config.yaml
arch: "unet"
model: "image flow-matching model"
dataset: "stained colorectal tissue patches (NCT-CRC-HE-100K)"
train_examples: 45211
image_size: 32
horizontal_flip: true
conditioning: "none"
objective: "flow_matching"
cond_dim: 256
logit_normal_time: false
norm: "groupnorm"
hidden_act: "silu"
weight_standardization: false
widths: [96, 96, 192]
blocks_per_level: 2
scale_shift_norm: true
attention: true
upsampling: "pixel_shuffle"
init: "orthogonal"
residual_init: "scaled_by_depth"
optimizer: "adam_atan2"
learning_rate: 0.0028
beta1: 0.95
beta2: 0.999
max_grad_norm: 5.0
ema_decay: 0.99
max_steps: 22700
batch_size: 64
epochs: 32.1
lr_schedule: "step"
warmup_steps: 680
weight_decay: 0.03
Rows from block 7, named by matrix and row number. Rows with one number belong to one channel. Each number is 500 + 40 x the weight over its row's rms, rounded and kept within 0 to 999. All counts start at 0. Numbers have three digits each. After the name is the row's rms in percent of the matrix's.
# convs0: first 3x3 conv (model.mid.2.convs.0.weight, 192x192x3x3), inputs 70-79, a 3x3 kernel for each
# convs1: second 3x3 conv (model.mid.2.convs.1.weight, 192x192x3x3, transposed), outputs 70-79, a 3x3 kernel for each
convs0.87 170:458508481503534493486470445544529508517510486499508490569544564498486504558533544424469500412408443487452461427466447485524473460477450485500466469492462441471432528492487503480492503487492482496504489488491498476477454461455475492493442465464501471483482466486489471490
convs1.87 141:497506504493508528484503529465475457461477437504531483519490509465434444485457492502501506458472504457482526498531480508550545484532537482491482487510525491524533495498498540524489537507454484495490474499521470503527465531472582647595544599524489510497529534494525510457
convs0.88 138:441488442483514435462448401587537489523500467487496470608578580513501518554524538423457512436450468518465464412458444447490458448467437485501463468482462467467453514491489492496501494491500466488499472485480478479452449455445489477477455476469473458472467482506463469491
convs1.88 084:494488470493500514483496531460495496475512489503542491533472521450392436469422484497472478465459498458469535475490426487511490479519521471483478487512527477523532500534542537542489541524446486478468476489506475505523468527472561607549529596509488529510519528484524527448
convs0.89 222:476494469494507472474476441546544492482491463464492470539522521475451463534511544430443463427429428449428425448499496492514493502491462493521510493502477469492475493468455482486476462465460493509501494507478482481480483488482509512504485492485461443441462466465449455444
convs1.89 290:497516526500527547500521543530544538528531508549546512492469492441424443463432458517516523510513523496499515531578553538599593517573562530536529539542541524537532455457459454454449476471457522534521532545535518531525493554501559596564527580534458471476448467467462477468
convs0.90 078:490515513505534506506503482550541488531520487508488503566555557512523508520503521539548547547543518539544518476487487480510478497503480489493485490488475483472453500479498499480484493494488505487494492510484483503487455453483473464468470474470511471489502472496486500491
convs1.90 053:479477454500492483470485484476505485498512493520539507486464518441429470480457516468478474464480478461476494470476411489508449473513463466495467490516501484504491532516530534515511527518519480501479488515496481502497549584491625657557564625516524517516525517502528532509
convs0.91 084:500504497497511506507522506506508522519504513507506506530538531532516526492499509478478488481501472468486467492502503483481491483480482486499475478474473471471477488484488467478465488481493471477470481485472488484452469461473467446458492484476457473449448451441468468467
convs1.91 021:492491499498517511521494520455494494413460465454493489486482507453479497502471486499505517501517505501505515462469411512540483548562533492502483492520529498522515487494502495500497460484461510508497516508512530530528515565492596632574583622552484484489502497498469489472
convs0.92 125:468484457484521459479465439578539492523503471481485468588564578521506514539522537452471482431440457506455436449482463475497483474484468482507473470483472465465457507489495491484490486480499467476488472489486492471465455457453474484488452485481481466482468454495473469499
convs1.92 123:491495487497506516500512532472500500463496480502528484518479496454430445481449479499479478472473498476485531487508452510539521508543534482493488504529540507534539494519523510515487498492448484491475498510524498521537466546491584633578550605540483518508496511483483495450
convs0.93 105:448489484485505467499487431594547505525518492487507494598570564533516497540512508475473494495502488550492460444476484457480487486472466483496485465467469456473456525497503530507509487485504454459470459462481479465444440458482469457476464474479494473506501490507483479502
convs1.93 062:499483447495504486493505504445491480472509478497530480522478508483432447490448484483465462482483489475484511460451385482511474478510485452481472477517523489522512527547557517508496507509486483477464481502506482506509495555495556626588530613535508527520526516493500505484
convs0.94 201:481495478503534480479466439528528478468462455454470457547515527474448467542509530426433493407433417449439423429477484475501471479488451494511497494486461458475454505488444477478472467456464478482506492508480486484465469490473503510502484489470474459423461457466462461455
convs1.94 199:494501501500521544498526557506524529499511485523544500508486509455426449478438476518506511501504530484506552522546503521561556494546562521517508528533540506534541451475479468473458495477427509517500510530531492526539473540478538626557517594527454486489450475465471474443
convs0.95 103:516519517520525508504512505493485511498488516523510516539543532544545527522512496459479463474484483444477458510492501481477493497491504505474493486463503489489494459448470461457455476480474473469455460458448444455452471456477470447468483484486446432457436441443459470467
convs1.95 031:473481487478495483485491493544539547547538553560544556521517522517524534522543540501520533525535546514516515483471469484472481491487522509518493514507502500505497497503499482473467478484493489494490501476501485478486484464459446444445444426474489479496474482468471474481
convs0.96 126:528533517531538527529536514488475505512492508511497515521527524533544522503511493442455448465486465430462422509511521498503501494500508520496498500487496507496489451447454456449452468467460479490478480476486475483475477484476473467484474483498437435444439448450457448471
convs1.96 018:473485483501484500501493497562564540531533554545558591500518508504518517528541519506507520536532500522532542509489476520512482502495513514486492492535535512529533495511515448453450455450432477478496501525528519482496514468504486462465461433443492468485486448455456442459
convs0.97 086:498530509542562534538547505548522512511495478500495480519518510492492488466484452512489436498517457513482439472498510472491497498494500500506511490474482492472485473485486459472477475466484476481476484486472491479465466443474459441484462478482462461485453461462469466465
convs1.97 047:488466451510505487499510504429518530417485457498524454534495517491454480504464496528498465527501492521522537437464400496528473482541505489488472503515512508535529476526539482510522469483473503500471513518496504524523453528451542629578492604521467515533481505516468491461
convs0.98 087:491518479497547484491493461546508491540521494502524487587556544509504497518495503498516494513523503531520484479501498499501511474494484480496468477489460478452453507498491519501489515505500461478464457501458474487470451466480456460485451459473528501523533510529505500540
convs1.98 052:509498474510504513505506523454501487484512479530535492500460499461422448488447488493489486479487497483485502484493439505523505493512496481505492501528529507524523493501510509490496511499471504512484510534526497524528515562497571640570526593531496507497503517497502507486
convs0.99 149:448473449486498441475454409555529487508500481485478458573539532506491491539514503425468517447449448513462456429462463467484453454471444492513473480501469467483460509489486479491500468481485463495485481503466484482459455471456469496497464500481471470487444476488462470469
convs1.99 149:486484467504502507497513532458510512447495486478516488529481508471418439482436487499472470493474493477483536485502458509526511499526520479494483501525530493526527496531541489514504502500445486480455493500497486508512459556483555635580541613512479519522474501493476491445
convs0.100 117:484476460504485438481462439557540485511503456475480451585570583534507523533519543483496500488461475538496485467485475487491471478481463468482466467479440457475441504486502483511507477500513492471477460475460487461449452466460471477500463491457480472504472490510483504509
convs1.100 119:489488462496506497487503507444486479446495470493535489514471512437404443473432492490478465480477481472485507471486423504530491485523488471488470499528517496525519519532562521523524525518490477488459491512500477509503489551488559631578538617524498528535506521514502516483
convs0.101 127:453482462487506461487476439601546502524505491485505481598584589504483500548516536440491507442467475518481481419453441474497465454471448479495482477479464457477452523486483499482498496488515470482473475489475479474476448447458465479491464497465482465478467468488485496490
convs1.101 104:492498481490503508483503532447480479464490471495517482523488513460427460481447491503476477455450490441457530479502424495524496488527517472478467480502523478514526495525541533540501535527462486487461483498505479507523486538481592630564577604531481528524520540501525522457
convs0.102 104:474497483511523464516504451573554496529517487491493480575527532510497482501493500472487507491480485529482492452489490466487482482470448486504480483483459470471456526502498520511514486500496461479471483478437485458449450464474467467481457470463503484509498502528483502509
convs1.102 054:490486450494495491484499510420497481462520469512548484525483510478444464486444492499479478475490500474488523450457373467517468458499485462488477472511519480513520518539541537521502529510476474480464482503503472506512485555470577624574538611521503511507526519497512510470
convs0.103 146:524523507526537513519541512487497502506494504506493513522535526538540524502524506425456447442477445428445423512500500491478492495487505508493499500494504496489499448447452444453460460468477491493492498504497496485481477468487478460475492480495410417441409408439425444466
convs1.103 020:473482476492479466496455488518525530525534540526519522513543509533556522527543544509494542557549555521524566464438446472470478483473489489466480496490500496496491510505511494508474486487488479469460502480487496470472465454480476455453473468457473480488468463469460489509
convs0.104 139:464487467505503468478468443550541470500495459464476441595579571523502509560529547449452487466456479517471489456478479485505487480491469483488476483492466450471445510494489487488499495503511483483482490488477480460466446465455469491494468476463487495490454485507483483503
convs1.104 117:482496485502530541501528556487504510484504499505506486522463494449392415473429468498476468484484499477493533480516457533575545501550539491497494511533540506528540500524538496491485499489451483501472501531525489522528471533498576628591537610552490529531482497484483483451
convs0.105 106:478510458535556475516516447559519474497483467481480462568549544484474483498496501472471482480501462518497471457511497486508502475503474475498463478472438448450436495500481503499496495489492468490473475498472465475456448474468466484496465486474488490505488499507488504516
convs1.105 068:492486473495506516496506530492535549484538508539564496527462504465393417496432476496472486475474495485487531486496451498541516498539527486514502512540546506540537481521517499505473496485431492504466491527534491524544470543477525617586494589534480516509484504466481482443
convs0.106 170:457482447478504465448446406556543510488485481468486456560539529481481461537519539438453471432457446462445457423484494477514481484487450483527495493501477465487460499479473476484480467480471470490497480498487470474472478483468507518513473490470458448433437436447444437425
convs1.106 193:479497503488508526487509528524549547521548530544566537499469499452422441476440476497499519492503526477486526511548525526567565497543540520542526539558550522540540479476466470460446491477440501521507515538536497524522492548486566617558524590516472487482452468465458476451
convs0.107 187:497523510529540511477482456507518489449460443437452429563521528500487475548520547439461483452455444456462443446496510495511497498494477484507496478486465453463446501483458473468469445453455481500502490503475469471463466477479493500493478489478478472447479461473469440444
convs1.107 154:486503508500520538504527549512529535486492479517511463522493519460438455471439472510506520511519532501519543512535512523554552506545547516525509539562536528538525467473471448448441467447419514530498533557540510547538469498468511553524507568528466485485437449456443452434
convs0.108 051:515515518501483521487500491517501521534519544509519527549574546553561556527541522459492468482504485487500471511472481458477504473477502480474461462454461484477467501499512487500485483488494510540511510520497497508511468432456460412447484456474479449483448449462445455454
convs1.108 016:457487490470488496500485482671668597631602627585569635465503504504496496507525494502491544529499522533489515511523491512534485536527516522512526553505521554548532475499471467477481459472471524507521528527503507510484461496516479489512503499535520489488491492474431456469
convs0.109 084:478482454491502485468476446551534521512512490510489478575561562549540536538557562520495478531515497518509480468466474464476455438464447502507502469470454462449446531527534528509526529515500503501509524514496511487488451435460464464464461468480530527528512508506524520519
convs1.109 056:484492496496498510513518517537564548488532547456454478519467493483423433500467492522484510524478487553530519498527510521541532526538509508520506529542537523535530484528489471512484416454457486507507498516510498514501464544516512579597497590549499545511476515494420444436
convs0.110 090:536526509527538535495534520513484509507502515532505518509538514520550549521541501487490459478498481444470465512492509487498514485477540495463482478469476498482494466472485472487462489485479540521509522519491508506481457437468460452472483459502470462483467450470481465473
convs1.110 042:473479474485469463489476483511521506529538542539533552538541532550566543539544521527505514526528523528521513474435464459435466488473475490470492488491484497489501496511507473492473474495493479467482477469486491477491456439452425382406436430453477493493478489473483479477
convs0.111 066:496478463494494494473482475540541547521523507504493467616597600563551565552558578472498488513492507517480446479474469456471500443449465483489489466476467456448443529516508513498508512508508512504513497498508510490484456445470456458489458471468554537511524498513504490521
convs1.111 055:478488499497502529511526533557570568530555540514525497518464494483425457516484508522499523509497524527537551499543491524577543504547512508521523514550568512550540484510472491490443460442417487500496476514520482504513469529491528617551472570502481514477485494444453445420
convs0.112 070:479489450473489475471483464549520525481506496481493489578599617547549565546553551512494453519518482546502452450450443445467484459460452474493491462483455457470433540517500544521518533517513496494495513513498491478479469468452458444467482481481567544536549518514551507558
convs1.112 052:495506512495517537493505536550534531554558520553549488510479502484456470506472498546528548501504564501498557513553516513548543490517523519527525523539542508521531426461387481461355479454371519545534499520546480504531478525468499560523472521489458499454489492427476473401
convs0.113 066:474476474490502491476477478526506520534518501514542518579573554555545547573549519552546537569565549544573538484478470484474478477475464501485492489487491479465457505508515503497499525503512499509502549506522508492529475469485461452486485479491482489496462470460491488473
convs1.113 039:478487503498499490510501497482471432474476480476473479474456494461437469466471496458463472473480474499493489488503471512509479501507461487491470509515500511520502571564532528526530492491513496513496517515498512515496540585531557594550545570505559556546517535502484482491
convs0.114 176:482520481499545508489510448500491485460467469455483508510527511459480472492493533461460426449454442473445376456485491483512515504521505483501499471471478478484472504490483504504487497496491488514489489514490477485464495501494515517513510507505500483487518519504508519510
convs1.114 202:513530542491521549480507541532539535551552514571558506521504495493477472484462466550553561505515543477483519557582581529562581507539564534546541530534533527530521393384380442425389477466426553565559534542554523529539467487488482502506477508505453453453473475454488491471
convs0.115 113:543545515546548555539542542502507498533530501536534498478492468479485447484472445556552506553545514526518501523524515527514523520530540544513519530515511532508518432462477448476460471481473562543524568537527534534521488470489476475501503499521396417444384424426429440434
convs1.115 089:485496499485495493494491493504488469497488494479491503487479504480463498478478510460462457470456457476465460472493460495497454488482429480478464497499479500498477578562568552552553539538551480491474499495477493494475502543505529579512521544469565557551550548537534532529
convs0.116 067:468488463500520497460476442512523506509501489492467474602599625571559560558541545483510474518515478527464459419445462419477467393445446478505491445438448436448420548503511539511485504463483491504514486492470475482424456479486467443475462491495530524508521509498498478509
convs1.116 053:495501511498518545499528555528560547528544500555540492529430450457367393463407449518500513504509529514529550509530504510528540503538548514539542523563582545576573476496467487469433470449425508523528500537571514552566473545498515598568483569525489494480495483454471454437
convs0.117 055:481476440484498474444463460511521551497513514506498470598613646566592598575585609527524480540554496537507479445485454444450458442422463500503488488489482463441435547504509523480489503501496514519497511528524505473486461438453435452450441459452514495508479490488504486509
convs1.117 042:490498499496503528507511531556543544519561543531558553507452488473432469536479510545527530514493527533519561507553489522549514519539518532530498531540544514542534452489474466497454447454411515533523508521534495515521497569488546625547480565496455504482490503456448453414
convs0.118 093:494502486508518490507508506519522501535543513519519495573560525546543513537515505555551509561572536553531533504496482498493490502498500516520502490492492490500489500499507488503500499494506528516506531513515509522502479461467454465474494466495443452475447427452467454451
convs1.118 074:480493506490494500507505499486459416483461465453434466489475499468447476468465501458459465481468461489487470457483457498509459502502431473481456498503479512510494570565564535530548517513534491501489503509487499509484515562529546590546537571517558556550534534538512505507
convs0.119 072:464472400479488475468471442530529530504504497502493494579575606525557551552533572488503476504492490511489495473486468463497475460468483455490492460475450457474442536526516542517500538536521483486487479490476487481481444479452460459451464477469547533535530540520590564555
convs1.119 079:482519540486510555496504541553573528534564501515527487525476530482431467518458501527530582494484546508492535511572541517557544493518510511520526518538545509529527478466403499501430488497444492536537484509533480488508472516455504566508462530487482503434490512437473484430
convs0.120 121:497499482503506476513488454577534471515518476490488456580544562528508524532521521507516515501489511538493490434490480467504486483484458488500473476478467456475458529494492527507500506521526476482477474474467493464459420456455449468499461472470502489505502506518498519533
convs1.120 125:501499468496504504492504517433464453450484448489517461531473509441375424470431476500469449459467490447479521473482411494518488493518508447473454474515519473517522514548592542535516554532477477480449474506511465507520487561496551626590545594547505539552531540513533529482
convs0.121 087:463508507479480514484486462541531524538531515509509508518522511526523516484507496477477489487485484480478469458473496463450478471462480463469464479486450473476498513494494509493505493508503483463506471467487486472483475459489469471471482477488533519518513500498513509512
convs1.121 029:507456398484461416502483448439486489477489492514526515523485521501468506533488515504508499487498502502501537446400309452443386494511479442475459452476478460477491488502533523516534494523504489481435476489479485513526504530478564565534558601549474468489516504509506529503
convs0.122 094:450498500459471480484482480556548523532544526505525513530533525508530514504489476479496481487492487479471460456472498434454458489469459479467476474459465484478497507506496496498498507498504486458468483462465466464479475475493469479482488483471517510521507507507512523510
convs1.122 045:518470429508482446497490467427459454468503476542594549509486510495476509517486522508491485480487494497488509470428375479465430491510487450478469470492486476482497494511544510529542502524523473473456470473477496498511512558508562601555533568523490491497515519509514531507
convs0.123 216:481507485509533466485486434537539511486485477480504462533522521475470481533517539443470463429444413455441420442493491488523472496499448513529509492504493467489475497490464484469476455464458486515512487514470472487457476488480508514513475490471466468455474460465450432443
convs1.123 252:485490498495515541503524553519548557506510519534533518510445472430401401450401443502488496498498511492506533507541529525556563510547560514529533538555563533556554484497486475471455479456424499516511520538547515535546481537504533590572534576527479498495471477465469461442
convs0.124 157:420466437471506434466448373560523507518506503504494511574564580494497519540526540406477520412433453497456438398441423451505463449468426480496480480491479465482457513496495508470492498500509476506497488502490496478475462457452487482488477486480495473492475480494484493517
convs1.124 140:509503483498507523486506537465471477461477464494509482526492513455429452470445493508477476435447498415452531499501449495512499493523529477476476478493511473500518485529549552551491570535443491489474479498510481508531481527477579639578559602521479523519539544496556542464
convs0.125 127:454473474498498447509484430610569505531520481507511459585565585532510508537525515423433483466458448529484465426457483467471474459478457497503485490492473463464457515506498501481506488484505475485481488504468483484458465476478454477481458469476471481500452466500456464492
convs1.125 121:492478465506496498505512514429480481436472469470484459513489494486464470494477491484458451494487488497501516453448383507516487503525513470477473492513516499516521525562570506518515502491476477473464495499499493505511480551509553618572534591535508538541497510503488492473
convs0.126 107:486490464514516475519498445562519467527515461488490470597588590530500530527530533475452490483460457559487461442470471482508477485496459469486462454454451454450440505502499487495501486500509478483469497485467489469460461463464462477488463485481478489513472482511496509529
convs1.126 085:498494475503505502493504517443478482451493462488521475515478498464427437484448478490479467477473482460474507484492441503527505499527520482489481495513519493518521506536558523529522533526485485500476497514514486517524485536513541631599535605561496528529512530511518530486
convs0.127 122:479467469497487451510484424577564486530525475494515466588583582534509510529521528475464494495469476548496470465484483487499474476471453477501486483502468460463457510496504493486501488499509472471482498486471488477476450458472454471492464479478476479510472482507468480501
convs1.127 127:492479464505503500497513514430476477436476468490501470512480496468437460478454482480458452480481490480491511458463399504527498496534511472481472496510515497520519532561569511517513510499484474482467494510508489513516492555507566622582534600542517543546506513506504505478
convs0.128 103:480493470498512473508488478612560468532513464483508476597583570518509510527524521518515518523515509554504489459475480472508483495488479487501472468485479478476467500486501498491512491496510489491475487492457489477484443454462454462471459466468468467511485484514490498514
convs1.128 088:493486468498500500490498507459480470472489473500508474510478502468432451483448487481468454471470474466473495461482413499530486489522487460481461490515505491512501530544555525530528525521508477490464494508501480504495510545501570615570543614542523545544522534522518527507
convs0.129 084:487512501511517496510529496536534490532523480517521490531523524505525512487488502532509492519536504524512504510489513500509501506509503489510496464473454472482456448462451442467464458471456491471464478470478503467464471477454463442464459461477424433461429445457448476457
convs1.129 095:478481479493499502483494499478497487483494478506501476479460502444433472467456501436447451464476467451470471469494452504528489485515477479491472513521495497512488557547553523509518528518525482508477513531504492514490529563505586618558548590525558554554517510517515520511
convs0.130 112:461520490477547492478506435559547512532524500513526514530515540502487495521497507463514485481526483489482434413467482436484466450464443460489462453469449446476452537513509533506510515496494444479467475509465473488449470482474472473488470468481556521536557520544516509517
convs1.130 052:506483464502497493490500513448492489488521478551567505514476488490453467485459490505479489479496508489510531478469413479495485496519515479502491488515533501527525482506513494494476497481455495502484491514520497529531485551504534604565528593521487504506511499476507505469
convs0.131 208:462504478501537486473485450535531496489486474472490475551515518473454452533511534428457457432445429457440436435497502490528497500509467503519504496500473470489468496479456483483472461464453484505498490504477474480472480485481509516510490496481476469452475474464461461442
convs1.131 219:491510519499523537501521540536559553521530511527526507501466484437406421456417446511511526507512526500506526527555551534578578517561565524536536543550551531545537456459448456452438470461444519535525534548541521538532476545496531585556522576530465477472458465460459471460
convs0.132 040:498522505497496493511497495499511499496506494533514507548572566560603558556598571478518440455456475466485467494522515472445485487496501465478467480475465483493483496512523513517511485494514488499495501454476464510493509454510478461482500491533522478514479465474486484470
convs1.132 024:482503542477516532530533499554562502523533506492514562528509506484457498471430445534511535511485512533512521511539564522545546565554518529529523520517539538556560465477443488505468469477440536518553517498521535508536467513497510555532556617599437492448494489486438444425
convs0.133 039:537547492474457467490491483534518470514517529499501490551606572583609555523527538501472465457466495479502501515488509465459475483456491481451494487499468504489488526520521488534518507508506503492471541475491515482510499462504472460482483483512466459495466457437480463467
convs1.133 019:495517524506511518497502475568545518504531501472530533511483489486457475510473506540505528484489523506496510514557535518550526517548532498509499495525518511505517457493451492476483488483472506536501504508512507512512467558516561632568540611556440485490494518494461484477
convs0.134 047:507525508495523487511555478547545499544540509557552482589555505549518529521522494470472494445470437481471454490504559514522529560533507498504522503492490482490484508534497514503504510492490476493502499503497499500517481491501494453462516513527486472464444455444478478469
convs1.134 032:497512515488511511501495514533534511503516495481508507512476487477441459486450493469472503458461470465467452482515527498523514493511496490509502503522512504526507544525506550531519544529521484505526504522511500509497491529521538575560523572530525510506533529503517523511
convs0.135 050:519508498514501519505523521488491537506516528560542530523552511563574539546533511491512450470496482478468473526471513466493529471486523468463468470458472500477498501509486499474493495504489477499504453485473480480488483490510483465453523478500495467442456454468464477495
convs1.135 033:488514538508514531520525505573559528542545551508548570507497511493448470456419441522513531488469494498493513523539539531555548559557538512508515501513533540541557486491470498537491497490444520526535520513515520538533450492480545594539565595556475508497498535512477471446
convs0.136 050:490491504488511467479509468540518502537491496515517479551563555491528524494502508534498518487473475529491490452485497438457466448474437479475488458482446444492471543549525533540505531542525492481496507479474496474496488471501461473506515512498526507511516505499519505515
convs1.136 049:495511536490503530503498522526533506486496468468501470605537558512440471490429470580546591490458512488446493497550539496535549497517510475504495476501506485519520450444401513533470516555490494540524468492518472493494418482430499567545521574552473493463507536488500534493
convs0.137 050:524529519526538536489510534473490496479517521518518561532542553564567572513547533456485461489509473443456489485492507474484508485491500472453472451455496508503492498497503510494476479508457461460465456442471473473467511476509512437492507496516525508508495492472502495521
convs1.137 038:499527550510539554531545534578579530556575559532579615499506497491449468471424428514502536502487526512506528527544568541563556557575545529511528533525533574608601474479444512508466488472439530517525520521533539530551485473472506532483548576551468487485492502488470454431
convs0.138 149:518497450517482445492459441495483504490488478469490482528524529474485493454448461553552512492496465480477441494478462514486460521503485477477489471481490510520524471467500520519515553563527529539509492509498482489490471469468497496492527528524491482502543539523591583545
convs1.138 340:518559588493508543475456483515511471514517496519542541548541530515504507497486500551584577484482507449417451529584574509547554506503503486500501466471480467465472459417422520522493552589543524556559493503518482465480458467473486500492493510479476457457530550525557589565
convs0.139 096:497500468488510452470479409555515478545515476495516489576551568529527549554538557465499522470498489506495458427476466420469466456469439497485467454465459480493466495515493508523492502506487491517489503508491491507472478470498467477488492504501497490479494509498506506480
convs1.139 080:502517533487504542490499531492506502485512483491522490504484489474464469458445471499518534463480529449451495520551553502533563501526549517530553504512534494501517457446430512497448543539487514536534489508535487497512490525506521549535534588553464471461506513477531547512
convs0.140 042:510528507476498433496495463486510508556541527512509515568600540521566550484497532504503474466497482498461503468512445466474425457494463468466498464442466493464456525557493520522506546542515478489485524486494481464497514480512479471496485480492510502475512538499527483527
convs1.140 036:516548564502518565501497528529514502510529496522534513540496507496458463503470489561560576504474543480453525531599585519591603508552555507528525499529539496523536427432409501487453505531470529555543500517521491498514444523482528600557492577526437463455490525480505535476
convs0.141 057:474514500496516501479500497537529524504499486484491465584565536527520496497521511509487518498484495492483476451474511422479500452467474498500473462470453461482450556544510542535512506506510474485491479485496468480488492468494486450497505523503528527507495520500508500497
convs1.141 057:475491519495509524514515530531584549474522488436443438583506535507433448488447470503496526496474489519504513459526524487539536505528512457506506491541523522549523524521481523520483476480466456498508473507516477515512418487439479577543500573535504536490492522498453462456
convs0.142 067:485519503500525508545531523541538520538551518512537511547560505513510481514496502513486496480512484501502466494520535483501503507524524512509527498487514512523517481492456504508482485506488513502510507495523511484507479469479474464495494495502446486455470458461474471473
convs1.142 063:488509522480494518492496504516535527503505515476489514524466466481413441448422464469477482476474462487471451472522539492541533489519487476511510497522509508523497554530514529528530520526549451505511485510496497506473458559546513598570533603525532522523519516534501509531
convs0.143 042:482502476505479492498480492527519532530509540475505460580565553538531546503492512498492497481480492505487486495462494460464454439465479451451506461497463471455484553536529561519517512531494512498510455499494471500507481463515464443471503487504562588535552543516546516533
convs1.143 047:489513526507530555525532557530547530493514482489511457560500508493429453498441467523512545505491527521507554493556532518587577526570563497520520502543548512544545470488454497507454485468424491503510475496522483512521414508464517637580497593537463507473495512468472476449
convs0.144 084:502499516499531512501509506535523528531516521536530525551552547570560540530537517432469457486489481453466456478486503498489499502479497497471487501477481506479497451457462462478471464488486479464443459455459454452460462445443453440474473464495456460467432459461465473486
convs1.144 024:502528479510510488505505476532546541501518511497512544504492523480487522516494528542560571499534547523536543502481469497476480530502499503536488498506497500543515455446456492488486500485465519530504493497513518498506495478423519509467517514502442429435492488471479480442
convs0.145 089:482503502508530482495507457562543477521505475489499477583544553508501508508498521477508498499508476518498487441497496470504502480495475489504482495489462467466447520479495516516505498505506454494491474501463473468446457470449473470497482472469486493489499496516486508529
convs1.145 060:489486472492503514490500527485523517504544498546574501503480502455442467484452503495483494474482511466487521479501426497529510484528518486514501507527537498530526495516513511499472510494453485487478492515513478510520476546469585636549534603505495516505505507480495503466
convs0.146 105:496494490515500477505484447546526463495491474461481467586565571537505529554530547514491504499508494557510504472487482480507485484501463478488453475479472456469444496487492497499499497509517479476487465463469507452464439458464459476484443450468480460516465485502489509516
convs1.146 110:489493458495509521485509521458487483483493476498509479500434493445381406474431481478473454484499502478501515473507423524575522500545512472499456513546522504527519528538569512493501517497487472504463492535522475515509505615523588634611548636551511541552506508504499505484
convs0.147 113:433492474484518457465476408562541502500497474481485458551546529508489477533504520450476491458471461497478465436476480471498477466492454497526486501498468466471439513482480479489494458473492476493493488506473469481442474480462484489494477477474442462451444471483427429449
convs1.147 090:472476473499504511499517539505557567482524519507539510514467502445409440478452499488476485494496511487505539501522463526536521517553537508525512533557549516540534497515521470486478483465430491494463508529516493523527467534480563584548530567501482514507459478471462471441
convs0.148 084:482498454487539480489509445558518499525497477481497497568554546512511513527500508487496475488513474509484463446471478453499486457485462485499488479473472457468464504492487516479496501487491475495484488510481477489469457457464465479482466465468513499490516502511510499521
convs1.148 060:495499481498506524499516546485528520494527494539577504517472501460409423490441475499493494483489507483487522492508466503536525509544526483509514506530552503533535491508499497501466484482455490503491504518532503525534476569476569651578518605531484507500498502480492502476
convs0.149 078:472506499495542488506529472604561515542522494495510476582561561508495496522502503459497477504507503529500470471490503463500490459473466490503516495488470472474479515502494523504490496482504471468467483490489477483485440477467471459493472472467514504516491481506479470480
convs1.149 055:479440421498496488495503509448502498479515489538549489520460508463425453497459497475460466490500493496506525444442384483504477482507500446477477491525530502525508534550551504498490497476472472464459488509514488524509492568477569621561525578509521535523504501487494492481
convs0.150 076:484521487523551491508529452588539493537522481507519496552538524500486488497501502490489468503535483537493455451501520471500484487486477477498484478467460470466440507475484528479479488488497468484469461506483463466458448475480462471482474468481497488498501515522502520510
convs1.150 038:501487474507491511490507531463515513486524496543572497518469512466423448500464496498472471462471507473478541485499431495514514503533523479499501506533537489523524473517524488489446504468416491497474497530533486522536493529478534584572500575516505530516506510469489514462
convs0.151 140:406462471452502448459455412605545511537504494504497499553521529495498493520497506442479545442467475499478480418452469445478455456459446511513494483476474484494484533511494525509500501494491454470494466509476475481455474482481488483485469488477508494494506492510481480482
convs1.151 113:497470427496474464497488497451479472475503472499535495516481506478448483488467519458441457454458494464476521455439385460451433477482472440461459455487496465490489540556561543540518529520494460458449462478489477500511501536484544589523537559489521534523534524498526524491
convs0.152 097:466485453495497469500453447580544487532508469491493461565561559500487497532510528488495529476474500547492491414456445472495451472468405497513474475482460482464465519497481509493510499511499474490486482504478491474473439471452475488478443472484477474480472509495473475482
convs1.152 074:485470433484496493473488520452485488468509477510545501541482525469417453493456510493469449462466491460475530451453349463501456457510491454470462469502511469503510512544569539546519534524473468463438467490495473498514455545470566669575544631516497537541529536504519532470
convs0.153 121:485493482493496471486491485545536528534525534519529530531536541536543543518521506440447424450458424430428408474470488472450474473461474512485488493479492512498495453480473464481473480486481480485482490490487484490481484469473469455473491470486449448446415458451459484465
convs1.153 031:487483493497490470484469490531531521500517483507504508508511526525530547514546541498498522500497516483487504500478453496464450482443452496507471482475467483484460519488488533519508528524522503495484483479479476475482492429428453415400456402422508501508539509502526514511
convs0.154 185:478505482499517501477479466517540481468480452462480444551523503470462462533516538459463472456459454468457447428504510489517495495494461499521511489495472474480463497472452479482483461467477479502501488496484485481481481495481510527518491496484466459434464455460462445448
convs1.154 189:483506518496531557496528551529533543534533525548537518496484507462448468475450472512519531514526538503511526526560543542595586512564564534538528545553542530538526461458462451443440468460449524544526545566545526546531488517485536576536518572522458470474436448453451460458
convs0.155 099:467492461500519463504502465549532480517488486483483469530537537512494502520501525474443453451454450525469470451493483470498476507508464483508482465486465468475471479470489449475491469494504486489481492492474498475481449481460461475497473478489467470476461459481486493503
convs1.155 086:490491476498503505492495508470508516463520493523569522508468501455422443488452484475483474462473485444450493482501446494534504489525509485503493509522519498512513512519535517512510539540495485502475503529511483515517486525487550613577525603529488510522492513502503527487
convs0.156 067:463504455488526472492512436572550493535509477494521487555548544499524515529502512461514504501520472517500438450472460468476477457467463498497489467487466474465455508484466508500488517493506485476497474485486462477462469474483440480483461470473495478481496492479505485494
convs1.156 034:499508479500506510495508535511544541514557512547580506507480507485452466492451498503494512469489521485490539470513418470540504484540531493521517483522528487522522475483485522506466504483453499512486478508528487529528483556485558624549516595522493501471498510463489492470
convs0.157 068:471481453480520494498515478542525479530520475503497475568563550515511512524518506479497499488504477501472444465484478453495495456490489468482488476482487450464455497489481495504462494488481472473474458497476475478447472469478453470492463485473504490482496487495500508511
convs1.157 043:500502507497517535501517531521549541506539510545589505519471495470423440502456484531515534484492534488507547497525486511545538493542540505517530519554550511544528449459442485467396463456385516528514501534549489527533480532479538583573476587520459491471485488446459465432